Weights of a small self-supervised image encoder: trained on capsule endoscopy frames (Kvasir-Capsule).
Rows from expert 7 of block 5, named by matrix and row number. Rows with one number belong to one neuron. Each number is 128 + 24 x the weight over its row's rms, rounded and kept within 0 to 255. All counts start at 0. Numbers have three digits each. After the name is the row's rms in percent of the matrix's.
# gate: expert gate (model.blocks.5.mlp.gate, 8x384x192), inputs 64-127
# up: expert up (model.blocks.5.mlp.up, 8x384x192), inputs 64-127
# down: expert down (model.blocks.5.mlp.down, 8x192x384, transposed), outputs 64-127
gate.72 081:125118115105089113124123118126127125114177110117098137133119120084110171098139117146118115077113149146115170184139102144118105094075158147144145147141144111126093128125169118148126132156122110
gate.73 094:156113159145099123146099149136090131119144145083123179134123110126108098138130113148134143108112133146139168135114126116104124116141107100114082106144128153145130144105167107126104132081087154
gate.74 086:154124107124102081143101083143119138105159055118120120178166117117125195126121098157119141133118129122131107136132144157147133119106104160132154139125147097113093129129146109109159142156129139
gate.75 087:171110098172128106134107116146179133160121114112149135155161114096129152106099127122135130168132181121133091142120137133087133151157110118116108106129144168136112139134094134124117149130129163
gate.76 076:123118132147161103118143147079114137141102120141159169106089119138115119172113147168129108145117091122110123126129162128114168118145125084087129137145146148133150175110161103143051119079098119
gate.77 100:146153111159130136134128141149169150125124115145141144115153126130151124068141143121142096094148162156137147159112122138114127135077073104173098099136118147055114144168118088136100166134089064
gate.78 091:158116137133141124160118106154122111121167138109100117140131119099110121123121113146131116143117134113147124113134122124131153153129119162129129127123132130177134132099155133133145158097150157
gate.79 096:154103113112138050116129125114165178151153095135123158117152114150098164150096108142102145128097143109114130099132140155149151128117124118132172137158162115125136147126136118160125121138121112
gate.80 071:155152142145161148148146109132130123150173138114109098079119110123121117125114147157135131135126144108174080114115120160128148149136105113158146094103118136118161098171131111146124156149136153
gate.81 113:136094124149115108117147136082158131143131113100155151129137100108113172170132116140156133120094155113104102125136107116105117119123136108109120131176161163140118146104079109159149119107118142
gate.82 107:133127140177136134141106156126124108166121122104123131118123110126128079140101139102142137128115123103132117123124109125093138139145103108092086130163143185170150135130120130137102129113090167
gate.83 136:152124142152123108111124121079106146152128093127093153140139113121121133157138137137106155099099142148116103103167119127113140110147143123109107127173160119148142141116092117134149112113104139
gate.84 083:147171166138132098155119093159066166120152115132084140111118105154097121100123134122098139128114132098123155114093125113121138143148103147120100095132133058117103141083192103109099126120119162
gate.85 081:135115080119115149090075097096119137094124138163108134143139126094135120103136119162097106148120133126128138133156177156145138118136157163167157110120163122118096152143156127164111170123146112
gate.86 099:118114132119123125138169157103144138140148092155147128133109155121112166128125119097126147151151090118093093100109117137131165150133115166114132154136120133099136167095123121114160101139121127
gate.87 100:105135091172124104099111136090135158138145158101115149117069110132101146118152121099144148116108125113112130133135135153126145116135095110135104131167146135094112126129131073136110111130082139
gate.88 090:131118145155104143137121120123094110138124120114103139119143128141089143182159135124143135098105110121147110152161181142143167138170124115121103126146132118163132117107107101191096136092156144
gate.89 093:143135146136122164142156162114174132168129131096162131081124076138116092132143159146142088171097136104129129095123129110088110149149067114101114083148130161156138148154133122138090139091114125
gate.90 101:121150156110141146146102128183129132081161150083123078123141133155127101085143100107139075164130131111126139136114149139153082127073113160160138098115130126130105090127132148093146160135167137
gate.91 120:170117085113112141145143163125143074147160133087215125105106093121129136135106136098168124180117072105108088109150177143135128140132060102120170099145140161112146124140139140149096101114115115
gate.92 107:141116120120127164139118146182192100149117146114159110118174145098165120120114158147156139130140104111135147152118111122100114118132088150121137106150112114162158106174118117147077106123106102
gate.93 082:181161106102156103166144100123117165152123162121121128092127126143139133102144127105114088122134182131111172166101145123108128099110161100126131089160116121106164154143094168131082127129100085
gate.94 130:153105150157114151117148133113097121174120133121119147084130104092107108151148151101126147121117139144103109107148129119100131111199131133106109142161136124154157132141066123166111099111090146
gate.95 088:182131112131149158153129153104129116167126123109157123125146148152132132121096114085137162129128136104120108146113127180090133170102089111112109094162106158138110143123101144105108141140096130
gate.96 199:144122162153119143133180168122113150172123133100132138078103100119113098149154154105134136140115114098103109090125123105092138115173089110083111130151136142138152135143100157158090092095103125
gate.97 208:138119115159086113107119139084114134156133104127115168117131099117121148160149149135140144106098146151145126150159108119118150105144125108110108144159141140140149125130107095166118102098096134
gate.98 102:165147094131126147136118135110204100166143082131167124135163107140157148094092188148139113134135137119132106158114126142102122175140110136125113123137099178096135165144103152118088142164070122
gate.99 101:134113131151120124126148152161166112148133114117164110112134101089158093124121172122130109160121129122138140102136125117088111132135095168104114164131155153135133148156111124119112139094115148
gate.100 100:139140148139143124108124125103117132135104113117101137139119105126106175134126123129121149114118164143098150141133124131106117092118159137110109093173158118092089130118108071102121119132099143
gate.101 108:144119154114164120136134125100139131170109114097160111115114100134119118158121122162111148157108147075079141107109138136093125120125133136105134102165166144156119152148130118111112126141115122
gate.102 183:134111144108148150161157128160130100127124171084170090112135128159127109097134121095141076171126095084083109106108170140142095137111107160123161099115136112125106117149142159108099135150152134
gate.103 071:118109043114102096142112105136126131092150141137126147159144137121119157101142116153118123124132113115132113119114124141143121115159122131148119133130144116119150111172143098106163122140130163
gate.104 098:145140074102160122129161146087158113152133111111178096144106102134166135143079124129142122173146126094094117140109126091107109151156127148110211141129162182140140141138147137139105132172144133
gate.105 100:137155086150139137128132146148154139155093150101152102121143091139152131114125157117135106174123156103147170122101133097106104102154093108081103134147135152112135121192113150165101124134108105
gate.106 076:078133114105141121128135106111143107112126122178117101139137158158143171165160127146102179103165094120133124115113161155174189136122151180125150126118139133106111160118113123102149147135152123
gate.107 095:165130119127107134134122114136134083132129054089125144142158110104152157142105133097162173111120123118139103153113103115113106142152087124124123134147151143163135126170131099131166101147130170
gate.108 100:131121107107122153145128154152064109150124168121148142113119117100126092139144135108128137116154065105093120093116157181130149115138122146127159126167143119106144142158135137143091096113114114
gate.109 089:110127135106084125104112113131092136118119149097141152165147139116129116131203127139127112118106103140108140136102123113117122113159115119107125129152140100132141133146096108138163092120098156
gate.110 077:152141181167132117142120148135122138130180113128092155119098122104097095133122143137115174106109095119123087130128102117123177111141131132118098130159148117136160150108156152138106108093069149
gate.111 108:126169128138095124137109096190159128107147130118108124119121120110142132073136128136151115137125158160151144156121105137131101145113094111162100100107118107115111082134169119101149150131140132
gate.112 102:181152153164149148139120169113137162125139125114137125087132095137127089085127161153117059160085180144121160107144160099105139139131122117155099122146110096118151149118103160148096159123103128
gate.113 097:104137174121156131136123123132143145085135118122132123129103149141124093117135118133118088143155106119144108095101139178142137151102106145157114115102120131100111159123145102072148153152154160
gate.114 100:126132096147152115118151150093128108182091146118133100128118114138135115140085128098118146175132128091120102122126134120120145122160123110081153145137150169141121135135109147152100138142147151
gate.115 110:170126111134116154140125127140142081165123130114136113141147069097135123115124129175121111163119121107135132131145152150123148149137115175085139119139139158167103135145145140165087158108125139
gate.116 116:125113130131126132108123132122142123106162130063119132152116095085127129103124107161133106121071160125109164149134108112095096132088131117145134119147176151145122119114129125133152118104132113
gate.117 066:096122112104108133151124173119126162144105166122183082122162132156151118148177123182146091185127130120119137117129154123153127088119164092142154099137124093132102137158103165151107121127145077
gate.118 078:126122129099151083153107099127100103088124091139111131157172132133130157107093099152146111118138134106137125162105138154144137156113127105140108137102131127146131124127140147103193145147162152
gate.119 095:143114131103147120099124105096119125134109105134133139129107102122127174149112126150113131140106141106101147143156182177123130112125137139115159132125182116125081174118128119145103137139106116
gate.120 096:150135124160105107126116109152200171111175134141107143104079137104111133066110134105115133130134165139107116114121118137113129125131086150137091125120121119068136152110174121101111135139103144
gate.121 094:110132143120135174139160148124108100161094134141155098087092131122158112145161148085162116167120090107112113132127147137132118119113132133107163114113130102113140127157105159146104104124120079
gate.122 084:131098123150095158070139163139140134128128134124118159112130127091117132124135127119153096143099137165130137142139100139092099083145140116141123125150153150146094107127118114154158108107137163
gate.123 102:121103119119136133090128121161099122129115139087137118155137120090136109138166111130149133115126116147102155116119119135124077083129167127097130107146147082120136108152090102117143115103132110
gate.124 111:137164156087144136145082115145137088110095132124156091132167122132173099099120123171127109121146129139160143159105136146131126165122125150153147087093106122118108119166140128108121181149159083
gate.125 084:107138142112130165102111086139165109110099124151152105139140139119122140114114165150145122174120119138129123135107108113110096136163159133119164083101153105123071084108121081084160131147176175
gate.126 070:117135144106124106072159130148147128117105160105138136131105140112140092080112129110125065138134098107100160175117147125111114128132080144157126134119159110106082129146138118123150125153136087
gate.127 084:143140149153125152180124131143127121144169126110119104100063117137100141156134083156140144145108144105141162110131111127158147154084129136148156088123134144181131122083203132124114153076141110
gate.128 086:121150152133117151116121141121124150122093128113099135101132125118139075112183170121122131090125142145127130123136096112095114079153084132133086130154135127139131142177102132135120105109084117
gate.129 084:102110111121140138112123136119094105086174164121147209114106137119092124132135139149139091151127094139125132113136180136129138107160120123135138126115146163075124173107152160134100105116119138
gate.130 108:135131155141157133121119133094113142132105100116088121145121090122105138131121127145101146121118173119117152146128126131086107098128178138102113129160178132139103137112103083090141139138111158
gate.131 068:137131110093106156149113104144132111116121092119150115114160114116111151132179164102134150110140110124123088152156138144130113098143127132128124118142140111117101132159079065130139128131126145
gate.132 080:123135160108145119105105105092118106145093117111127121144108109123113161158117139115095140134112111131101120160137156128117108106153117137096118130129178095122110112100121112122129121159089117
gate.133 067:171141136128134145157124181153144174135129150123128134113147122112139077116154140141119141136110156108131152129115118118113131107093119146152111103169109138129131170128100139151085111063087098
gate.134 099:085132084116145118121124108124136137099113120165123117174150154154116172111145129132115120144148125129137108107104130144159142145130170153136130152110137078093096123095122092078172142162158189
gate.135 073:101120148098126159085111123118170081130109133112152097125176105132133152127125183142121115124118161135120141137148123107109092155160162184148145117111132108133102100138118113119152147167178123
gate.136 088:115124137155126100119106130141102162119106137158106143114138123156101150143104079134100129103108168179136168136162149141134138104099137119106121115145152128125091107098162126154119161116124127
up.72 073:144128157136129095155113169139120124152109153099180114100107108143151045155125123120177142146150117099143118093122112126125141139144105102121103106124101170146169140162129147100122118113119112
up.73 093:142125073127115112103117144098147145170105091140129135104131104109118157166128164127131146110106149124123118126179125116143134132116136111123127120156155143140167127120110126171095082124110082
up.74 074:165176156142133133159102080155097157121129080114097122150145127157112147128111115094128136130126127115161112139090125135145140165139081125108096149131144113135106140095143095096146137157128191
up.75 093:131106135152164141104152111140174174159112120182107139112109127139104159166106148130115167155143147146133122102131134109097124097180153127083144129111155127102142117055105094144123128118140134
up.76 100:131098096134119105119129142098114112161113135104161131134122110109120136179140105147163155112097108116103108128168128131117111121100157110106136140160168142189131120132119103164094122099109128
up.77 096:122113109078081087146113121142088121093142097101138131147180145157094158146140098167135141101102132157141165158116118130129093123136098086134126123108119090157130112135113093096143109095158167
up.78 093:124107133133130124118144121126116099089165086116132131137135143138125169117106119110176157093140115150117103155099109131129101111112103122159108132118118111095152111142098118087195094178133144
up.79 115:109140121076122113118137111154136127094124113155138147117137155106114109101162131115120092108144105144103154149134148146142101121129150179149124130105118087083111145134145144129147119142157068
up.80 064:144123102135096118141101138130148109123102118097153119186145134135131119113136107090150121148128119119107130163128134100136097142120103133098139123145137154162078137144122137097130128112137140
up.81 091:135149123092148129134164115114117179100119126167143128122146132160107146127131132134110080144138156128090118117100117096102117146169146109116136159121139111108135156109099158132140117154134130
up.82 084:113165104125112138111148127163143110104100133119149101143160119134155115092136168086116099154137156118118136122082080083080075169188102131142098139115126133109109086149104149087175107159147159
up.83 096:124153135107140180152127121162149133136120129157108089114120159129125112116157181064113134111167119120116130126127073079111114119160127158126105131128101124120144106153110127122097092136116123
up.84 088:157119096130133116127094093128138141112181095162100142172135141114127201131113111160089188116131125150116129141148126148147140118110118158153174129142142078111154136099146105124125108149120092
up.85 080:083074136121116110080123101161133112129113136137097124160117130073157132124104102150114148131142141158114167163122095138091101100113130158108169125114167126160084137121159145120135118105144071
up.86 107:147148106148108124106077139119127112136128147101111159141127090118136083148128162124128133090103150122157133149154121115111113109160120087137083142150139151153155098168117139168104120106095140
up.87 122:115147105104116096156128110144096153099144144136097134130118175156141105095157124096112100106152092149152151150108161150184164111120114116172121135126089079080168136143170159113136118137120067
up.88 084:107104165165139137090092114105105142145078134161118145126128102122119127170125137096082152134108137101135112111164150143098140108171162175095127154129169130149093158100108116162131150116132147
up.89 081:112059180152125116094122137118114126103132141151101168161119174121122142155135087119136118105126153177076144119150099142119134067110171175130107154170134135143123162089104149139141110101111119
up.90 097:135113142136111099107095103157159146100155127092104124118147126112105153081098102121117079114110167153117131172125101113126084134137157132152118115140139109130102090099161138115169142103142126
up.91 130:130118105094150151144138114156135108139121161128141081122121141106148100138119123098114120152152097089104115089120128109148108136120111156145174126116132134139145097158166159136115108123162096
up.92 091:116107137152138167100093154165138149129092162168109151122135141140146142115118150141102123144128164151185191124151128117107127083152125159143157114107099111123125135138117129150081137114092133
up.93 084:122128119141113114128134133132173137105150147133111137091121109098098167104131123178146109154099173148133113119130118109154137139119143107129120082112121146124101093084150121136135154098167137
up.94 093:093148143132106102124132110112071132131099136150084137141121100122130124173165133132136158102143134137149167113155133130112144136172148135081096156136121167141136128102109109145130140107093118
up.95 121:150114080147096090137099108137182126131181097134097141141111109105101172142135100124146191117129147139110089128145076118134148139167104150143134147153160152115125125118148078125126106118116139
up.96 108:142095127124105118144163124129115107167129135076145117103115091114104118174147108121139149160115098091099096110151168133109127111162096128083156119141162124152139114142096148176088101083123117
up.97 145:141141140093134176122131118170150113096134126107151102124152127130135119090111152097119091166152104107109116116105150134117086137158108164144149121105128100110106106147120148100144132167159150
up.98 105:119145115127163167125124150115090087117109114138130114151124128131154073121123172109103103135147079109141119087126202153161153136120125141109142175129127137131153163158100161151118155154115144
up.99 105:144104162126133093148190158136146137158126092104142091111144118157137187140109132134174149107119142132121177153118079088090081113094104114100113117140127123131142108116065110107147111133129131
up.100 092:138143130110133141111092135121129143077142100136097136126145142114111141116158128086102121105141122150088115140132090113126111133140131145154107163131144100101131128132116118140167133108151107
up.101 115:131145120094137152141123119163117135116110134137125116138132159114159117116151147084122119123158139143114174130124111118112106122154152144124125127112116076079127122137093156099141097147126087
up.102 153:144126104157102102134126147100115151169139110125092154109124100102131125154119142137123178100118140142144118131159111123136166109151125094119110142156125154148162149141116136172109101088096098
up.103 073:149113197144132175116129147114121113178105106112122146124105100106121096153112150118108150113121132134121124123166140130108144125106131145109153139138136158151123147095121147157100135107110068
up.104 115:138140171125153171158129100185098128139088152106143104088172140152153084068135126132141094149123125115130160142075141138145095127117123124146109065122092062122129111173109155111105143114133105
up.105 091:160169155143104132143100130153137134087131121125119126126149124098160080079142151156134075140086163200138145125144148139137118125131121132121106075134091120095096156158125129104129155104139148
up.106 077:106123125125131133139115107121118156103140100180085124124155187156130167154161138124101142069139120147135126121118138141184168107102164158142112145145115107084134167124122112092168128145140130
up.107 086:110124151138144152095171144099106170131121142127142156105136135153119099118150137119104070114107136141100146132140152117097104102132157094117103147135130073081117160117095155150127126139096134
up.108 116:121136120084138147151156119124128103158106141139176084140116128141163151141111125148143128164127104117120097134127168140156132132139151124137165100092093099134139133160126161143099122172126086
up.109 098:132160104152163113143121114128149169142111164184122115091115135147119168111123130127126142121144185128161147131085118114158186140114162130158109088110115114107100136103128105134096144161128085
up.110 101:114099068125109077094091086132177102094155109140132129183148096111139160108101113184129132118115149158126119159133123124167118114101158158165140145105155105094102122121163079131184145156140126
up.111 114:143109101093170128120137160084135138151102145153145093121125120132129135156125138115084119159144115104112118108150146111121137120141154156102187166135138140133135158122096172157104129130133101
up.112 092:129124138069111084138152096136121136118145146141128168131098161128101154143131100125147144103137086105130107123126127139152130109120148122130174111105110137091116114112182114104124104140141144
up.113 093:145150129112098138122087141148155134104146147110104135114158104120138100084138151113119102141109156151163179130137100120118100120119116132153103138123119106137102095184151151149132129098102094
up.114 102:132136118120128115160121114161142092133119114084176089120169107135163114080114129134148102149119139141147142166114112138125098132105098122138141062114125095121096115184108137085126148148143109
up.115 110:099125141118139109101144135109151161126117127116145156098119157146112132151122147107150132082117146138103144134107080072095085108138128080143100138128121128091167101090111100103154081135121146
up.116 131:141128151151135112145153151139127134175096139157127149095131130168145122152125147123144153113136133130165129120121130117138156120163114118091102122144092140126143133123116119131094138125094135
up.117 071:073116115083154159107132129097143128129109129140152083127131121105094116145145126105101087131132093118096102104148129107109111142133149179128164188111159100140092127071114133122149141149155142
up.118 074:112134118132141149112170141126127130173112192112136114103082110139137084149149131093094155168124104099103131085130168125134126115128153152128172123138141118123123134127130137140083132109128093
up.119 186:144126149164100121133127167101089142157124132095102164107127113117106098148153144121148130107090133129149128122144119125105143116138111106107091137171139150159151134119115120161112116090091145
up.120 131:089143123169099087119104094114085134119150106141087168166118135110127150153138123173125179080115130162147125147138096132159170122126146093147122157145130108134167125117120069148138109126113136
up.121 079:099099104092100135133098151143153124080132120120146155132139153115088108138161096159166094121136121154118142137143077125129097147102144142167126120144135163150119106133166098117145115097163120
up.122 087:140124122089128111148130091150117121119128095132154127164148142144155125143134105167145136120117086131103123151109139153126101095091134134108144112132136081106150149148104117102138115142131112
up.123 106:113123112148166123118129104122127141147094149156109106118105107142120168118106115105088133134143170098140157129117126105133147122110144146156161115115131112122102122122149111138108146149135103
up.124 094:108117146156141152104103188098147107160122162152130143107069121106131112139123171113137134125131130123133144123126104106097150133127146142124089146135115181121144139111136128136131130134105133
up.125 094:129135154091132124181143163152115143121158139121141094091119142138127114133159117108156119153140112090107137124112166156147129143086124118146124094102098123119146156152141188141103126123129050
up.126 075:125119130112136107099149130171118108107114125105144126139136162124144102115093102107109109163166083102080114116118153139146126158130125152162164103123113157131158092158146159122118137140153079
up.127 076:134171162116154170122114099128140129137110072114115123139146124102129115139095156116113179101124114126121112149153119099097109137115095128115115100129147109127116129118099118086155114145145155
up.128 093:118112114111153119158141119152148135132148157136144099171106136158149143116099115142126120171149112122132166159107163154157126134104123125133156112106098117094119126117177156095120152169107096
up.129 083:111132163117158146118120145143135143144085111157111107120126133155159117133068137158126134153111184141164196122121093118111136128099165111135144104091112166146128138114167136127119150133168137
up.130 110:116121105093137128120152119130125160116112106169119139144132126133111155144142159103121146115165124145111105125133090100127118117179168134124136144114139088076136118118107135116146091130147107
up.131 086:110126101134117125089148130117105119114109129084152168121143117140133140104146128152123096112090131140123149118101113128120099089132134124106127117149157114122074124149114111116121122125125184
up.132 099:109155148127161131131102085117111150114119100168079140141140144136138165110123134109106139122149152155135135151131127141138123109141144137130107143127110082082125125117098116083151133146133119
up.133 069:138085172118127152109172151116066057107134153059153139095120127126116069114109103134140118133122086135108122113141142138135105150154121155149131129117124156172131118135134155133155167137153156
up.134 092:164132189140129136125142155123138136161128143099141140063092097108134084141112129126157120128105146112122147126136130119106125120128076102107108102133101177155169154167127169171070121098101089
up.135 058:089146192164129117134153138119130173137114161146129134120149135149122103105151172137126110092134142114130133113092118106125155134143131108138064149127072108132160158124107128117115119139126124
up.136 089:115108107155121098134154116099091120095150136157106189129065132125094133135124101116113134103111095149112096106125169184154175100169147144090120122116141118065092168085160099143135129134127149
down.72 093:126118151120124124122112131145132095123123101175099119150123162146127132138108121151109094120164102148155170152154092117149128135149085125128099168141102118129169151099149122116148129130156129
down.73 084:159159122101157096137103099113131162100122136152138137103107137146134131123102123139124132150172146131159105137132126123124154169175126106159159116097110168129166151115162159126104125161098115
down.74 081:148128119104142171143124155067108081118176088136147175145120148088115132199104168149119114113122078125148126144142140113103132146131147116142128131099150142146173105101123143147170079142156114
down.75 095:145135102137156122144142136092118131116124137153151166146116143120079184178105116132125173138099105109126094163095141113121198145167163101100139124129132130138107115090107131143141117159128150
down.76 095:140141122111174108129145091112153127123138121165122118105101134128120142144081159134122131160172116109147118146130134114122119123165149104145177135045100171156197132108147169147133116147161099
down.77 106:108106159135097137092105155155106103112100141103087150169126147126119099128144087125133171108110115138138182120101103153145084113111124152128133142149108125111085128110088041099171144135104153
down.78 093:169114091115116127166114083108119099117161109122109142147127142113108130177122124170149144146111078116142100157116154115169145123153132096111186119122126141174139076114161154176135142151164136
down.79 108:128129120098101081142139110117100129137135158128154118134142144132129107130161084157152094139087134120096103127154166121130119147113180105116150140132138146170130066118117149145094126147135139
down.80 068:139118143154063096089102123146112096097107148157170138154130120089122102108138149170132110142106089162136146126138151136140105128127138135136135130138132106146128112162115106161167127100145156
down.81 094:160139142154144093144114116161117168109149164113098110127133132173125127092101088110156164144150160126111095112083148153155160118144100125132146115149119142132072151150133152119116168142141143
down.82 086:128107134151132101131142139138093155140118159089116098135150110168170144097137104112130127120105158113115132079102162149126130101150148139119073094168158109120084160162114123109073134117085150
down.83 097:105086148117089118096111093169154145112091123109084126156125132102140096130166111149096145102149156157133155136138125118133098114119116172161127108083143106146134117149128082074177123105156114
down.84 088:112135107127117188123063143112153079082147099097133154181137125103088121189137153117132150123133111146142117183124090125099137181117141139178116156124133153142106100126133086129213084137130107
down.85 083:125093125139105100102146115115109157111132158102143126129113108099133113121165104122123148126121193101105124084104133137116122083101165123146145097110157123141122146168106112134150119084123084
down.86 139:162108113113110145132132122102139140152121094107139124135154116103132177153148145117118145135098122097108117132120145122107165110151127174089126120177186098114103195142107140119127118102104155
down.87 099:148110140131108102127145133094123101134143115061169137124122093151147153138128131139142113100083126108108098115085120148121137146122121136142110120167163148141091164165137106098106118150132149
down.88 110:165152149150131168133086115177141129113114129146092166135106157151109082108126092139155099154134131153146155176124114093155131145121100122121138129117088134121128065056149116113150157144104155
down.89 077:138118102141111138150129158084131118142166108108136163141130138130090173179134115130155157123108085122124099124119122135147179156112103119127123137148132072141116200127141109146155098146143130
down.90 095:146123080094126138154143083097160099117155121103176106160127105105166120174151148149166112130126106100132114139123153118123134154135151111116147124098157146146165123149106149128107117142125131
down.91 120:119102169133100096088131141156125136094137142129100158143146135121097093110120090154158174111066153172132126123124110170138087105097154152133108118150096129138055097131107123100169153113136153
down.92 095:122163097130116139150149130094109105118159167097172132133139099166145150122148105115159107109079132105140082132087117119174169154136146087121088108160102144144087112145134117143112148135126157
down.93 092:132146144111109152125130162181108131117085136148111166087136152159107096072123105152136120171108131163125167169124104120112134140139132134139136094132094103071085084087122144130103140147097158
down.94 086:144169145125086111115117136154145143090160158170122164130110145133109071113135128132119089108146162151133181154137094121104099174145127121150125147089094162132166105105159101117141126147110123
down.95 087:121110096135132094146142102128141158122116156145105128119106155134111138107170131122111094134153130129129156091125124139136099078144121148141119124097155108078188147134111098105097116094117160
down.96 089:130196111166138155145120136146148156123153091181108154120112119162123120125130114112132137143151125117167137170120101077108148144125130101128133164095110142133169110088133121147142149113096132
down.97 158:110107095128163118149180109084138119165125122088151060138120097125161187152113141106105108151123136085132122110104161111106136081137148134102135095129170131128118160157119169124088119134134129
down.98 095:133132152104106145142118123140112104128129104104114143124149099087170086129128143144112139117130129165195121129163136149136149159118175137166142125121117115180107143149091166140169120108136070
down.99 098:152174094093121181133088145114112104097123116137157134146150144148122123113136142119171087156151083104104097177114116108105115175173116116098091157148107147118137088126117152123138151141096153
down.100 089:119125145112126164115105141149113134124114101118102081110119083124134129130137123082097181134163157093118130146149122147086102094143131189130145137111121138119074109154093068112145149156113126
down.101 109:155116157103128100130117106155082153098139142082108112139142103128141071116143053107136127094113158127078100130135140155149121124100114170127127136149146133133082122133141114105098160149146152
down.102 123:109066131148145127086142127105148085127139109107150092158143136119135165146114142121110120096100123131117102106125095165138081094135128157139096146146131146161075144148133129100120087147161155
down.103 079:111122119194108109114124129144137171135103160114101133089151109140120156068158113126138153106094183130133116102115095133147131119111115156133085093128160094113093163165141090075118133085108141
down.104 096:158164110133144155131084124120106154157094107141106114124151117141144132110123134121129110152142149117136095172164107103129155147137147107103137133130135143138122056122122178136127147193156106
down.105 099:117129099105119117089123103109152108117146131132138103097148140123176137116152117118168088140145136130151092125154100139130112150108180132158146131077117149144139124152124168127153145142164081
down.106 089:133144167102130119128106120149110123101145100134117158129131151140126066139099092127158124123178120146130131153142108153133110174097129118168147155124081142112172096118101126132132143154120101
down.107 093:116163134148164132162154116177146134163100096122088076105147085132177136100084146092086150135162128120170135126122112100085124137136079153126115143127129120133153114137118144147096103156105131
down.108 096:130103157124070081149128141131128137120142169129163144108100112113094120120182146178173099183084124114117127150116131118110143156125149105113158101152137124125104138126119105126118126110142145
down.109 096:131079117104099105145124119143088087112124117074152157178134115110108146185171088136121154109118092130114114147152159169124123110138125160128112124174155123141113138170118089111123117092152171
down.110 076:135099095158161118139121137098132115139144075132129116099163142109112142160119167107143209147114125135096081104147116158104128158135141173136125123157149118101060144143097167094136096168166152
down.111 104:108138133146139080122140071182133170133106172153084090099136129162155121047140104120131094128163163142111132092134127153162111100110134160149120129128116105092126127142137142132070154140129105
down.112 096:143115140156121110156118127125108134144131125101110110154140128151106163138112097153106122116090142091083146114099149135143140117135067145108093118195136106125119118112143089122076145133107176
down.113 094:135095098113131139147114138125124149142122140182117135117132119106078138168166181147091164130133098132108113122143143133124136106187138162109160124165154105106143159144113125130132055086112145
down.114 100:136157111111094150117123114125125100142118104105140072124190110140195169105097152099147065147138128109140094149157114110126126146154123127134156137127144146162141112168137201154109183158132106
down.115 102:145120098131128138163106098128132140113155104142118130156124156123038165168147100137114145123133116113099106137136134123148156127145122143143151131179152124145128100103132089149098115130130163
down.116 100:142137155092124119145130131174113091137105101149077117113146149141108155147160142127091127147155102118133142177173116105123137128155123170111138163133095101129156104110153133167115129133140162
down.117 099:152097104086125141114118104110124133143125117067103132133128149094135143172133167133130178159116107092134115134127128118125158118174101142096146123115149153169175142134099157115111103159116158
down.118 081:109135130161153111120151139147123162158089154122132096083132092149142142067124105107121118124117179109106110086111129136121126130120122138128101096134170115101091161145133127094081159116125131
down.119 116:122165096135142138139089133128170112124144106170120147139147155149141157142089162124133125134169105141165129166136104119151156156159089103126118159114083136139179150115155175137118122173135124
down.120 095:167133114134136147146123147112125092123155092078153147130157109120115166162102151115128148149077110093121120141129111108120141176126113145115118124154162160174082132104126127126143124161151165
down.121 097:145135125120129084095130097150151172116133123171108156074130166114107102070131109111150160106180172141104122110157107124142139151094099140158118144102114133093165133130148139141110141128131112
down.122 092:126135140129164149123153118117124146157112116144088093079092110098158133096101167103114151135170132105141124092138140121107119083147129137115124114063129150136150168143136175145103123123134092
down.123 108:122098122101087121143135098151084086112116136113155149159141119127092149167178093134126134103133092119134114122136151129123127109145118138124127125171165108148111115185115097119128099085157159
down.124 108:164133134123173105132148092150137147149143139156116084097112108138188094084083133109128123151175133112121085100150151139141131137127115130119157125110135164121156121130143196158078189130144110
down.125 094:137121121147091124141118127107145114134142123090149160162142120119122150166140087170148094119101131129161145126093104095131166157119135074135107142153150098162183149125139104122133120085108109
down.126 086:142159111128093117155122157132080152125150116124160172112096103137105104138159104137153132142100133115123129146128146151099131151118173111143146101144158117113145126138118094145147153080097123
down.127 077:175100115141108119132116110073132112117182118128172154138111109128095144151156138173172159140062120097098098138100121119149180137121180104124139091160159116142110134137182101155131119112117112
down.128 114:131091102135112101149147139080124104145168126116179146135140138137107164150141141159173122134053101134089100114114126157147166153117151105122113098193154099116118141133105133123086102120146151
down.129 097:149102143098118124130140106151159155143136135104128092152119102102129136147135127172081095147110159096102160136146142072111092114136116146114137106130150127168164099122135108142121124053129130
down.130 111:130096129091112099151141126158113130133124147084132071124112065117137150124169111118113136145132156091105126112128171138134131082131126160122163081111174136116110130168136092118089154107137131
down.131 086:109146107106207150151154118129134126140100139150095082115119123134139104126112162109104144161180120097138121142142153103112120106161145145101142127056113123134171107117108142123112116154144124
down.132 104:110084147098125116118149136121079129130112122095148092129139088119117121137152131117104166135104147122117123115153137148101091082114169168137151085119154116126074120167100086120143133099146122
down.133 090:152106130133099170172106118184118136125107103126085158125150122132090100129153137122124189142131094168138135160153135145122139122134124167104175124172123096110098107119069125109137113131090170
down.134 101:087067125153114126089144141122136123147090140093142116131156113124123168111169130129127119118078149127102124084115121148148107071131142163120101112150158086115063153159128095101112107097129161
down.135 068:146115123095131135130126125124110141158151115144149169119099107104138149103085152140134114143132098137118103132139142152107132138121112074136121134086124089101176174128146199169111143098104112
down.136 137:115126160125121124093095138153097145108107162141106153129130150154094083114135082152146148152103152153082125139132113157125095153125169142120128140155088136133066068092094108105153154149151171